config.yaml
arch: "nf_resnet"
model: "sound classifier"
dataset: "synthesized solo parts of chorales (CocoChorales)"
train_examples: 39062
gain_aug_db: 6
n_mels: 64
hop_length: 320
input: "log_mel"
spec_augment: false
win_length: 512
targets: ["instrument"]
num_classes: 13
norm: "none_scaled_ws"
activation: "relu"
drop_path: 0.2
depths: [2, 5, 5]
kernel_size: 3
stem: "single"
avg_pool_shortcut: true
widths: [48, 96, 192]
residual_scale: 0.1
mixing: "cutmix"
label_smoothing: 0.1
loss: "cross_entropy"
init: "torch_default"
residual_init: "zero_last"
optimizer: "nadamw"
lr: 0.0022
beta1: 0.9
beta2: 0.98
eps: 1e-08
grad_clip: 1.0
steps: 30500
batch_size: 192
epochs: 149.9
lr_schedule: "linear"
final_lr_fraction: 0.1
warmup_steps: 910
weight_decay: 0.02
Rows from block 8 of a small sound classifier, named by matrix and row number. Rows with one number belong to one channel. Each number is 128 + 32 x the weight over its row's rms, rounded and kept within 0 to 255. All counts start at 0. Numbers have three digits each.
After each channel's rows are labels from the 100 clips, of 14976, where the channel reaches its highest value: "strongest on" is what is common among them. Only what is clearly more common there than usual is listed. The data: synthesized solo parts of chorales (CocoChorales). In brackets: how many of the 100.
# convs0: first 3x3 conv (model.blocks.8.convs.0.weight, 192x192x3x3, standardized in use, each kernel summed), inputs 0-95
# convs1: second 3x3 conv (model.blocks.8.convs.1.weight, 192x192x3x3, standardized in use, transposed, each kernel summed), outputs 0-95

convs0.72:208159137133137064152125091136122148110086138104131098135125168120097121124123125127116185106176154131141147111189143168133121072143104110116168117116122104156151139064093085151122105137114158087108198198095111127195149163146100162120175090161157167168130092125135149145133095143127142111
convs1.72:083116098099151150085118146115172114080121130179065159125107151115134137103046144113148151151153084063175129186127087140143116056134185163148113150164105166131200115136183117124161077202133160154176131116100093088147150110112147135143148114090141199146135113123133117095087127190084111095
strongest on: flute (97); note C5 (31); note A#4 (27); note B4 (25)

convs0.7:151148135093117160147193176162131152091104098150112158127144128167126170110101060054157166135174138056133116080166163164123086033182142114171137155104137110140149100149087038141172130115070105134155146074132078142142153104158108119153158151162073160147112069088140128169179091118139096151
convs1.7:104125153162118091159141185138187135084073095155098148133097169179107094131127145062144116147182112169173144133166134218125083117126165124135114141164138138119151105085124092145179114189092132139141125116053102100122122115103100105140154125110140166129130159110119037075141104187088125084
strongest on: saxophone (64)

convs0.120:183145103123155093181140078124139057068141153099122119139131137130152134142107153139101141134140142082071151085138150137128103095093131101146106130157175136103166122094103134180182126180115177120095167147085154189155156128177167125180210039118144163096166132149120190165165091095133126148
convs1.120:111173135105124093118126164149179186124111151133094112146150119165135093159057162160126154174115141156153134126167104118164178134157197073106134185179156173138070157152143123141085112137105139161159130153161089105173075135144119129183158190097125117130063125122142140126120131106107142158
strongest on: bassoon (53); trumpet (43)

convs0.43:153164121131142111131147048165155107185113132088133131123131174137132080100107118145142108089107180109098132129130134121145077114154128103130082163165166112131176131159116089141144071185097147100092179066157147034137110141130111153174119115068164192123146082109165132125144095159088145146
convs1.43:128106159106124115134072075168131175084113132111124171158165111147116146078123158175084146141091075114103163170103149115114107027140161128167152121128096146136195145128193108124168119175047142165122122153100120095148185136135109110143174112133134155191145038091157161105114130160097137128
strongest on: flute (81); note G5 (34); note A5 (33)

convs0.46:147149106163077093135138114163119123114136155113149141122159180154083148154132065099121177109145171033067096138133140146167123108132132150131153137162074102148139164082104100145141000142106078152087158127163072133128141188103119153144121110134129191141099114112162172132167136179128141142
convs1.46:111119103113128131137090110166154219095095157166119136202152137138113115080144102098150125143106109195142131177107055108125217057133196186109100132154120110133165110108174113112108201085081104130124109181100145119125169122135140187095123116132091108097191098153139183109131145143118138118
strongest on: flute (47); trumpet (44)

convs0.87:096109136145137108065126156122126123075052073130132110176108128120151121094135130076118143124113164091093136190105118160084098123176113144154076117160107117182123102150136150127114134138152146110087084172079159121135145149136180120191082124129118073098145148032160143103101143115181074075
convs1.87:116164089121124134122116113132078132082061111152119138143153125199152150118102144135147127173122077141148137171115079181143145099116168119101090132135102120098125125181095180145130162088069096088144140155127135129142183203136075163080165104118121124158199105115162120129093188153152108113
strongest on: flute (95); note D5 (45); note E5 (37); note F#5 (25)

convs0.14:079108149185178139086124160110107127181152065150106137122109095153168124151167134142148067111068108157133167160131139097139150159117143145077095097144119115130079080215135150094060152122155118120149045134118155083085101088110158137134071144113104066134115177113102075091098148107137082106
convs1.14:171145153210084172119153116122100153203153140107145106152062143084186148158170108180080127118142171154082170122139142120112130175089089065102114097076136120118148118204120149146114155136169095130097122096172194157116097146133069106084114142145091076081135085158133140174135185087123135147
strongest on: horn (50); clarinet (44); note A#4 (39); note C#5 (30)

convs0.70:164152115104127108155165115139108137130116160083128153130143177152140062162106027121113133124132195081097102120189122155144133118123144092129112116097165066107136144130109140153141037172103080117138158134153147072169073153171077128157151103107121184112087095131150153083174108205127152154
convs1.70:088164136160092101082132111165120072113086158124117148182161124201123127162112069145146115147140096085141143149116170143136087140122173133109102160159152075163161107118132135143135175159129143105126116173126099067148180131147098164120167176169088130202255095125181131096147115122112155108
strongest on: clarinet (55)

convs0.36:138151163139111043093078154166132151149081136088092099185150154160092094110127076114100146092141149107147081071115126118090147105124136158133119127090190131144122071118151062142195150130109178152123075090040154118125156167175188099119142138148157123152158111097145172132084090089057143113
convs1.36:180121163097157254166121124104122173081085105151100165130099097119172126124091123181131112118110129160130082080102127137139168137113109089116171115119150087070124149176090165111109148122146098103103147041156115216137093174107110097074130078135099125111135132122136116203126213127183126113
strongest on: bassoon (55); double bass (39)

convs0.159:154130187091147124150097076139151162122122191116145159115114188104091173072118163155094106147152110205104151049162104129155160101128089129191116179106125104087117120064082095148178214133100162135108188095089138149159137130161146119113196078131127204136089106134157160143143085086080154146
convs1.159:105176125112184097115071119077177088086122120169103135038197132154123101166078185082162151178138112073149096113121147134154138144138109140130116171130073138145108157095102123127145110127114141139147118121107109055157096124094155127175149167102140188144113141042139076143092126155114116093
strongest on: trombone (100); note G#4 (55); note F4 (39); note F#4 (27)

convs0.148:217196107107140046157121073128122092106128173072200128109124140098099104150131150120092135105165138126051084059165086140169109146099134078115111153150144138142170146073154115145171131165087174137077180099142101119140157120156094140141152102145134162128135041140138174125158067158086165155
convs1.148:124147120082143154132134076086127136129153132075094142124153138138224167164088136115078176162134054171107163092103090131134184063116201069109131146153118162171152146123154151146123093100134120171148128105124128148133142140113000092135149104154118124165106101146157146111089222129189141134
strongest on: clarinet (100); note A#4 (44); note C5 (32); note B4 (31)

convs0.187:115142117096108186184082111141177120119185152120170123064151148123107197146175104165142170111152140169137167094148144102141103082105108159151128148128106078097121153118101105127093148106104114144125164127159114151139145124157094119080176110169099148141062077170149182138144123168133169159
convs1.187:136136141173164153205096171088095140136159144139137185081063161117124115075123063124119077090136207139160105092081126128119161128140044110132123165151093040162116167135076133131134095130160105100142116084119134111126095135093161121144070125097095161110170176117148153115128188123092131137
strongest on: clarinet (100); note A#4 (49); note C5 (42); note B4 (29)

convs0.49:141197093113095084168164089140149090075115148031103113093147187102083144126075146151138140121169199119092137112165058112148136104123095136139200091085137115169156181105090132104157126129143195152133176137129113169174166168121108156094189083123148136112119130142144166163156122132100177112
convs1.49:075147113054160151174115145096162133146121128183108153101172137096019069103119202117163164168125112111153150136143075097102171129131139208135129138134119150143160099042145044142160127110134174125175130148077094039115123085106147151118120133104137118133136115141126122113066130133044132143
strongest on: horn (93); note G4 (41); note F#4 (34); note E4 (26)

convs0.21:188143108071128147167112096156135174112113127135130093121095160133064115083114093135134172129163104188091134099169133143132169035132052133186147142089121106171102137119106083132159148125089145119057161090132096131185144132125146155084129142180144126165127142128168139162092115080148109117
convs1.21:155130132094155105169086078102122123164170122216115120092105151130141166175104165151118137168107082092129184123118064172083107101157089199145126121139129149162162128071159078132160135127132116127088132087134053146087134117121121072106121101152113099121153062087132168145071153167047113162
strongest on: saxophone (69); note E4 (33); note A4 (26)

convs0.108:166194125126122159174127106154171140101100160079098119094129147105087106117057149170205128110146135145127137086160104152108095087114051121162164128074177156142154161126093127094121131101128124129109143072146071127146132135141113110099140093139122143172136102135129151112111168154075133155
convs1.108:137138113099144060122083116093131099121187123187100125138143133116084132168141088120088154199106146143104105146142083165163123122147122205176102160137173084162165138077198088126122133130113151127116132145101098096177182087112151105171118159101113126134200140118178123113121086161125102114
strongest on: saxophone (74); note C#5 (31); note C5 (27)

convs0.66:137130137155133133147130085179166194115133135091108110157131145163077041072095107108095158132159112161092125042137157137117124041156121168163077133114137115151139091086152128101124145120079174108082118018103108131126156181161148106153151129164126139146073089131160171134150053096059112082
convs1.66:149163154118175165117117111132093127098178121188145169130117119110179255191124120109129131128064112092136124088121077103124096164141104091126147118138145123136096197103068154112127112150161108070105123008172082140129124158154129106115102128135096161098151072101155121192078145142160145145
strongest on: trombone (96); note G#4 (64); note F#4 (31)

convs0.136:122127112123085186215134127135124143107140100157183145157157107127132079147194162093153113121110092222070171117114149136156120110113106109141048148139176190143144093104156135130135154165138098153148059058115127139186077075127142098173151143124130111139113096178151160135105082171129116125
convs1.136:142106119120151183144145108148100147135090105161145131135141160169187162124158143143074150109083196153113163158112080220152078116109144125134126170156143103183070185204124133090111125094121111078098138143185136169111145125137125108159140040141128105146119131119063088169123166117118113146
strongest on: clarinet (100); note G#4 (49); note F#4 (34); note G4 (31)

convs0.85:125132157140113112164087147135139130127142106114134065135117144151139185145163130162181151134103167119161130103148112155082076099126125110205147174210097124101174125132165109104128089123156145129086231165144146149171127135142120091122150094149187095150108175130118126134098130140141186145
convs1.85:089112190107110145109145132163179130146106168124141142150108184129194154147091139153148138150161131133128173131129120116149151096138140185127151108188158163135181124156156157136128108116158114103120093107112149110106042129105128169096146076117135162131133129129145141127072143192116132179
strongest on: flute (99); note G5 (32); note A5 (28); note F#5 (26)

convs0.10:148198116102142122185136120182168172102157161115137123096133173109080115101047135126166138126161112094189130128149134126139118114155029133144103171139149157167171145079125081137099080119115123114120106144147098128187148144183152115084164128169124173162098077163195208134125090085104140155
convs1.10:127161102111116071178160124105187099089070084129080121099159132091113017129095131125068132149141140129109123118123078182186201124166131134109082146167135130148129127098161130123116091122160155115159146176045079065133128144121093148119128100112109169132109147127057152149107093129139111118
strongest on: double bass (95); note C4 (49); note C#4 (43)

convs0.74:151151176152111190133094172137155105138114132097181131143138150131138032208178158126135110053127222130100163122110118113127127152107195119113115114168149155155134098048142058087086118132182077133146102169148172149157115141121132124098156108094123113196107152153143139095119156176038164172
convs1.74:180097129082128167109144094097101155129112104124156143109052134141114222145122111143083136150096140174141144136148126128107165125162100113105163110140133110084183153220122152098093132103149136142100139117142147180084138198170122161075163137158122118110175096157137143152125138105205158137
strongest on: clarinet (77); note G#4 (31)

convs0.158:212144154097106062129107155116077089154121159101185109110170153100115130208181113130100154101190137142119082118154154120110100157111191090077147133116147115079132150091133102112149110144088180129141122153124142117171152130181108105083152102188135169121112092135131157114162089160132154187
convs1.158:123156156115143213129193117201115144168111129060088099149133110147183116144100082134087183148148098135100188087148096092162145067055136049153145132133131132116139150110144124115091070139124117161180120085118125146156146127094031121089140129114148121140153091105148147110106203162114106145
strongest on: clarinet (100); note C#5 (28); note F#4 (26)

convs0.144:122160139115121088149189097141146068114067138079136072117187150065127142149132124115105161137160172136115124136154078133104076134146073120157165135072156125089130121077097116132161141125139193176095182129094137188145129120143114106130190090160119188088128122134130131110163103152130192134
convs1.144:102146134110098155136175163075205108111103143158126149105126132098062097144117150103134162142089099133146088186134117140148086097120159139142101167125112161145103074058153062157215112154090172157169113161115073106143118140106090121121158153142133136175099149142142133088121106158078146142
strongest on: horn (50); trumpet (49); note B4 (29); note A4 (28)

convs0.53:122105085101094126114154195100107136115051105093101052086141116072173152159063134123156131082201163086116076166142127126061092138129143149086205095039104136093141164118063167139142078107135120131131128137177143172118137131127133116137127080129089162122138121118108123081105157159144128156
convs1.53:183103140127107110183175083175177139114157100092204104156167120051114136177166102126109111104111142114126150144137149134110108208145070119098193145133168068122082159126126085115132104128192135108081143146104125121147062137154132136120121163141095122178150041117104135092123135099127148170
strongest on: saxophone (45); horn (33); note B4 (32); note A4 (31)

convs0.143:151127123141115134204159153166160145148065119129166143167160201054126151149157135160143202139124165136151155136063154109153106143168108149141142193127130161170166137129103155109132149167120123131155193140117112169134143149180138132132226121135110175183110117141176190154169176140141156127
convs1.143:101049136091106122133141124109127094094050071143129148114156154184095096074097154120175152151143080121148124148111114121180105121162143157147049112171127123138107107154175124162128111147130143154142149113074094083112169121080158133132133099095116156150080128139087127113124084123104070095
strongest on: double bass (51); note A#3 (27)

convs0.41:177147137089129044123134104157114177140136127080103129150139151152159121126064155075128114136140120136150143177151088105126125121135135114151097170056156118177176119086147134184150095106113237115117153043097110109148182192159145148162113071124116152106162081147121171135109065110128145133
convs1.41:149131172093151255131127097078155117161171139117140129099101147110113140117107097153135135152093098202138133102132111117081139149129097110114149139131138127121155140156183144130081155178174109162143128138218116137097089143153124133135121139145143132092147078138161119122113209126119153209
strongest on: trombone (95); note G#4 (50); note F#4 (28); note A4 (26)

convs0.176:161169130138144138144169090158150148161088165107158147107096179140155096084123156124119109152041152094116178123117180109126073099138138142141042108150153151111159124196143110117170093174096098065111114114127168096148077118152156146151136086093146181120091145099158178092172159145097087142
convs1.176:112112129116064137078129130165112133087036110127131176164172100155157153096125143128139130132162104105123171147090178109141107092099186122123114177157158143180111132167116143128112112151093125118110133197123187128122164174186080079102184144136200141191139085068111097111149118141120130098
strongest on: trombone (85); note G#4 (44); note F#4 (33); note E4 (26)