Rows from block 5 of a small sound classifier, named by matrix and row number. Rows with one number belong to one channel. Each number is 200 + 40 x the weight over its row's rms, rounded and kept within 0 to 999. All counts start at 0.
After each channel's rows are labels from the 100 clips, of 14976, where the channel reaches its highest value: "responds to" is what is common among them. Only what is clearly more common there than usual is listed. The data: synthesized solo parts of chorales (CocoChorales). In brackets: how many of the 100.
# convs0: first 3x3 conv (model.blocks.5.convs.0.weight, 96x96x3x3, standardized in use, each kernel summed), inputs 0-95
# convs1: second 3x3 conv (model.blocks.5.convs.1.weight, 96x96x3x3, standardized in use, transposed, each kernel summed), outputs 0-95

convs0.31,203,208,173,231,149,157,212,131,252,221,230,197,207,214,259,211,255,216,180,179,235,263,192,202,276,260,201,173,212,127,257,176,215,269,242,187,176,284,164,257,149,208,204,232,140,237,188,231,193,181,130,244,271,199,229,268,107,163,208,246,210,168,250,178,282,149,247,218,163,194,199,178,210,142,175,201,147,254,205,225,171,137,246,210,200,187,173,223,250,190,178,159,178,240,164,154
convs1.31,223,203,174,204,173,140,213,147,194,259,203,199,245,245,138,202,129,188,213,173,174,231,196,225,174,197,144,160,216,202,213,183,315,131,151,219,201,163,216,96,143,192,222,201,240,147,165,177,252,257,180,183,265,146,238,244,215,245,161,164,149,227,204,286,202,263,173,173,160,181,226,219,165,170,202,176,191,175,289,223,211,185,173,220,236,180,227,275,220,164,238,195,293,195,176,170
responds to: tuba (37); horn (27)

convs0.71,249,160,194,170,218,210,214,177,181,263,247,170,201,254,209,189,246,201,157,230,231,154,264,266,286,189,212,200,175,227,275,212,199,161,249,148,161,210,234,191,225,183,221,261,218,232,165,192,192,205,178,235,283,224,229,236,171,181,228,174,229,167,215,220,180,168,232,207,230,144,210,185,209,218,58,246,225,177,211,150,127,195,146,152,159,250,214,181,169,230,256,126,299,219,205,149
convs1.71,197,139,193,170,206,209,179,177,255,249,170,163,194,194,258,213,184,160,251,178,182,232,152,119,218,146,215,159,233,219,236,191,243,149,182,265,162,227,155,171,138,183,177,280,196,174,220,206,142,184,171,269,228,174,165,258,170,254,237,245,167,251,153,164,276,176,261,267,147,268,188,251,276,208,234,215,172,175,241,195,189,201,181,160,203,193,248,149,212,275,181,172,206,272,251,227
responds to: note G4 (29); note C#5 (25)

convs0.40,299,115,212,239,200,231,209,219,166,253,204,151,242,173,226,237,210,233,184,201,249,270,197,146,240,225,229,177,150,296,149,197,276,197,262,145,179,196,209,204,232,229,242,138,219,215,192,269,148,139,147,256,191,243,218,185,171,231,216,203,158,174,157,285,270,126,266,172,194,156,249,218,189,208,180,167,227,162,234,184,178,210,195,189,183,208,175,281,198,194,195,142,229,188,199,211
convs1.40,197,236,190,149,139,162,174,183,186,263,120,223,187,198,236,194,207,184,210,169,161,118,208,149,181,225,177,204,263,168,102,179,175,192,287,195,234,217,227,238,194,223,178,212,261,146,244,190,221,187,163,214,146,189,274,227,237,151,198,158,142,266,208,219,232,244,177,219,164,300,155,206,220,230,189,210,298,214,214,265,214,209,161,241,248,205,268,194,199,243,170,173,238,222,140,254
responds to: note B3 (55); double bass (49); instrument: viola (45)

convs0.80,253,218,212,177,143,218,123,174,192,170,231,180,210,234,243,231,239,124,216,225,196,298,162,193,208,176,226,200,174,244,226,183,194,169,164,207,162,180,247,307,156,221,286,213,195,201,176,275,139,180,165,202,262,271,147,201,161,164,228,165,151,149,246,220,204,193,293,173,199,251,264,204,233,169,223,113,255,166,170,162,203,194,241,244,225,193,166,210,242,209,137,213,179,199,227,220
convs1.80,215,176,143,149,295,221,147,229,183,196,124,204,177,252,239,149,90,223,144,204,254,133,200,254,204,205,243,174,184,235,182,178,204,187,220,243,224,208,143,223,232,234,233,178,226,178,178,210,191,206,111,248,207,173,255,182,259,202,220,162,206,248,198,154,278,258,189,188,200,110,222,220,218,134,204,152,215,284,209,164,263,181,164,145,204,168,256,190,163,177,165,232,227,214,213,189
responds to: tuba (25)

convs0.84,213,125,150,205,142,171,207,262,177,260,213,215,178,188,222,194,225,258,270,197,162,242,240,187,223,190,216,225,288,160,222,221,258,195,187,195,150,255,127,220,190,218,202,146,151,197,133,178,208,178,215,141,175,269,196,188,136,228,256,214,212,219,271,187,170,209,205,198,169,172,200,222,223,127,156,224,121,216,221,278,229,214,258,237,144,203,137,246,197,202,262,142,168,211,243,119
convs1.84,250,255,168,171,199,165,219,261,102,260,158,148,227,219,187,203,150,190,178,145,218,235,195,215,177,153,206,228,263,191,238,210,201,161,168,147,163,192,276,137,179,243,202,141,207,288,233,196,166,200,163,163,174,161,209,211,247,212,154,155,202,199,176,163,178,206,229,204,208,284,219,215,180,236,244,154,237,169,216,211,272,247,152,237,222,165,229,301,158,229,251,168,186,152,107,181
responds to: clarinet (47); note D#4 (44); trumpet (28)

convs0.18,287,116,203,147,181,228,147,141,206,241,261,140,223,194,274,209,264,267,190,146,219,193,238,260,231,208,193,246,256,229,202,235,166,168,222,149,201,247,239,196,166,155,288,169,180,213,189,141,243,154,214,207,186,206,261,236,201,304,106,240,265,240,213,187,185,213,269,215,203,226,183,245,208,189,165,219,145,203,208,202,167,191,240,182,192,209,206,186,179,145,213,192,228,243,245,166
convs1.18,199,262,189,162,174,183,140,160,146,215,204,270,109,174,202,216,268,229,187,151,218,167,134,256,134,232,200,249,245,185,206,211,160,140,220,177,177,251,174,225,228,177,175,207,270,218,238,181,220,206,165,259,212,177,162,221,231,162,203,226,100,170,171,185,217,270,158,217,186,204,159,146,163,208,223,225,284,231,185,234,256,111,216,270,235,174,179,204,233,146,212,211,139,179,138,178
responds to: flute (42); note G5 (32)

convs0.39,238,178,234,172,178,167,178,219,183,234,188,278,232,216,142,216,213,224,219,216,274,218,203,176,220,162,184,226,43,260,121,265,222,176,170,225,200,214,185,188,182,214,140,222,220,219,202,285,143,153,137,166,293,266,209,213,162,189,227,179,244,181,213,256,227,168,210,211,184,202,221,116,254,189,204,226,220,187,128,201,218,235,190,212,220,194,198,226,214,271,175,244,247,173,147,155
convs1.39,237,210,198,197,129,210,143,127,226,175,240,165,157,221,259,176,202,181,222,193,152,138,250,157,248,250,207,202,303,185,98,217,217,187,202,181,207,167,247,197,221,196,199,184,195,220,193,197,266,150,205,178,160,207,191,315,229,170,193,201,235,227,163,227,173,242,217,228,140,227,213,174,136,214,219,146,303,242,227,288,227,150,258,146,205,224,199,190,160,174,179,186,209,246,251,245
responds to: cello (47); double bass (33)

convs0.94,203,171,187,74,217,255,163,235,149,241,230,170,261,247,290,237,253,243,212,209,229,229,215,221,252,211,200,186,210,234,244,169,165,259,244,182,223,216,222,215,248,170,172,222,220,206,188,174,166,204,216,235,264,194,225,212,213,181,252,199,262,125,174,221,213,135,202,208,219,217,270,139,166,85,235,252,258,156,257,239,152,183,243,194,242,191,243,171,174,195,152,205,200,244,216,148
convs1.94,200,187,225,106,116,254,165,136,158,199,181,245,195,245,176,69,200,221,198,242,169,190,199,251,112,227,246,170,206,214,232,158,239,186,152,206,199,216,164,181,261,220,197,142,170,142,201,194,196,229,191,219,221,199,245,136,223,204,265,196,217,151,189,233,212,247,204,172,168,189,247,200,172,128,177,197,161,171,238,190,226,140,145,244,211,159,168,240,232,263,243,133,277,179,174,227
responds to: flute (45); bassoon (42); note A5 (26); note E3 (25)

convs0.62,190,212,209,182,151,201,135,127,186,254,191,206,250,212,241,304,208,210,205,215,212,231,176,160,248,253,116,232,140,198,149,162,193,231,198,172,196,186,148,221,198,242,275,192,224,223,127,237,183,176,174,232,217,203,192,200,152,191,188,224,223,150,267,225,202,155,269,265,159,192,198,175,172,103,157,279,211,222,196,226,224,206,274,266,198,236,185,260,206,273,131,159,206,149,191,175
convs1.62,190,195,270,243,216,136,179,246,139,259,168,169,215,183,179,143,124,200,171,173,152,235,197,197,242,258,213,238,170,148,240,150,193,230,226,240,201,227,219,184,262,220,169,177,167,181,165,248,237,220,161,164,177,182,121,222,200,123,222,153,200,206,173,229,114,219,181,194,172,239,179,163,166,194,89,132,200,231,187,204,135,151,228,237,141,187,166,250,223,297,228,192,245,200,222,249
responds to: flute (52); note F5 (25)

convs0.41,179,181,190,143,218,247,211,178,172,189,212,147,249,280,270,188,193,142,208,192,262,208,191,224,182,195,154,174,215,225,239,230,225,219,238,234,135,225,201,254,170,251,257,225,185,167,151,159,133,195,155,227,169,234,155,243,266,206,213,181,138,182,160,227,248,221,262,181,188,174,218,124,196,83,164,187,231,232,173,164,144,184,314,225,209,216,247,185,187,268,221,182,243,216,134,178
convs1.41,149,206,141,173,226,168,191,188,194,195,194,144,182,187,230,192,171,247,206,270,176,250,189,284,200,186,302,147,173,200,221,203,195,246,194,181,136,205,196,233,169,263,203,203,252,171,147,181,121,173,189,151,230,183,253,174,184,265,227,224,195,222,136,195,241,141,258,213,174,144,214,247,237,120,200,169,220,157,205,187,172,322,138,199,146,128,200,140,168,249,230,198,202,213,216,165
responds to: note C#4 (38); cello (31); note C4 (31)

convs0.55,199,75,188,175,264,246,174,243,219,220,267,171,281,261,194,269,220,200,161,260,208,164,221,243,233,278,150,222,194,182,184,239,197,205,252,158,214,240,259,228,210,285,210,218,160,211,114,182,221,249,209,225,164,247,187,249,181,183,178,169,200,202,213,242,216,200,278,201,200,191,221,213,187,167,124,240,168,145,197,184,179,106,225,196,142,272,174,192,211,228,191,166,210,159,209,164
convs1.55,191,253,134,164,208,273,187,157,190,184,203,190,223,183,215,198,187,238,185,248,211,228,189,235,119,118,274,220,180,206,289,180,128,191,189,184,160,227,147,255,202,253,216,231,191,169,217,198,190,240,175,243,180,112,229,107,207,186,256,222,237,199,197,143,302,184,256,255,211,180,150,206,232,202,191,210,163,180,181,202,165,277,165,239,228,177,167,199,125,246,126,211,149,216,223,208
responds to: clarinet (76); note C4 (62); note E4 (30); note B3 (30)

convs0.47,217,181,237,193,178,227,159,159,239,262,243,247,269,247,257,147,213,202,157,195,235,246,185,259,225,172,224,180,154,231,292,168,173,248,187,192,207,239,253,225,192,204,215,193,244,185,169,220,197,125,214,258,166,169,225,181,240,162,212,226,243,153,148,184,269,202,117,215,197,147,186,201,256,164,177,186,284,162,197,132,234,174,175,212,183,151,231,213,234,204,208,130,251,287,200,105
convs1.47,191,255,177,196,171,249,228,62,146,166,197,198,204,157,160,165,229,211,234,171,204,272,228,202,137,271,223,170,185,166,210,186,281,207,178,225,232,204,122,202,206,123,187,124,207,192,145,202,231,222,167,172,164,209,180,230,216,251,207,178,224,258,251,236,122,215,182,267,231,160,245,191,180,106,183,209,181,200,163,205,223,204,186,211,212,224,72,185,159,194,174,203,194,237,174,213
responds to: flute (72); note G5 (37); note F#5 (30); note E5 (29)

convs0.60,224,253,176,166,193,181,240,225,167,249,198,192,213,255,220,140,191,267,213,185,270,279,222,272,304,117,241,256,172,260,123,171,231,217,215,221,229,229,132,321,139,247,187,254,157,220,189,196,202,197,187,185,199,190,182,239,175,224,198,156,183,163,235,235,216,162,240,200,199,162,205,172,244,180,196,164,192,252,202,210,213,185,176,216,137,217,197,207,203,226,235,138,214,171,149,106
convs1.60,164,301,202,130,212,215,189,261,142,158,205,188,219,164,239,158,253,222,207,213,247,175,240,169,169,199,194,261,215,134,194,133,189,195,215,191,153,235,273,265,194,265,182,148,231,209,183,234,239,124,167,174,162,188,240,192,232,170,194,164,207,297,221,158,215,242,161,233,167,272,160,139,161,197,199,144,226,214,194,233,151,163,212,202,237,233,230,218,134,257,206,169,109,202,221,242
responds to: violin (48); note D#5 (27); tuba (26)

convs0.81,204,164,210,155,229,231,185,175,223,210,256,146,249,214,225,219,241,172,142,179,200,221,209,277,226,241,104,190,187,172,254,181,174,261,252,110,263,234,236,248,180,261,217,204,219,207,108,193,231,198,173,208,172,217,206,274,150,217,262,219,142,206,274,185,237,233,240,248,184,152,183,189,188,178,113,228,188,211,204,187,159,145,260,234,113,227,189,166,138,214,255,176,198,186,172,187
convs1.81,183,238,132,225,218,295,174,168,229,184,221,177,183,141,150,132,116,276,223,269,160,258,177,192,184,182,219,239,194,164,310,186,169,172,136,220,210,204,108,177,236,185,194,201,210,209,205,153,203,240,187,184,199,166,192,129,208,128,188,278,234,240,249,220,203,219,291,191,237,115,203,213,184,169,170,206,190,176,161,205,161,224,161,235,212,170,154,200,185,201,271,195,188,169,183,161
responds to: clarinet (94); note F4 (85); note D#4 (29); note G4 (25)

convs0.95,255,178,191,155,185,182,172,194,222,217,262,136,220,220,294,215,261,236,198,222,163,179,229,218,214,179,187,240,260,175,227,147,180,157,209,195,181,152,222,242,128,87,291,222,185,231,228,261,267,212,190,200,239,202,274,166,182,221,221,168,265,208,207,260,225,184,245,201,259,234,209,218,190,146,185,191,162,235,228,176,179,218,169,176,154,237,206,184,198,160,252,132,208,234,309,145
convs1.95,232,217,199,194,165,207,162,164,174,174,219,279,198,184,206,169,308,173,183,238,190,147,212,300,234,233,197,258,208,260,188,179,145,217,222,152,247,193,243,222,210,111,211,266,214,226,240,182,225,211,180,277,231,216,145,134,209,150,195,162,193,210,182,213,210,245,142,127,196,185,181,172,157,221,241,204,220,192,180,280,277,195,242,147,214,201,205,242,194,115,166,200,217,146,180,114
responds to: violin (99); note D5 (74); note E5 (44)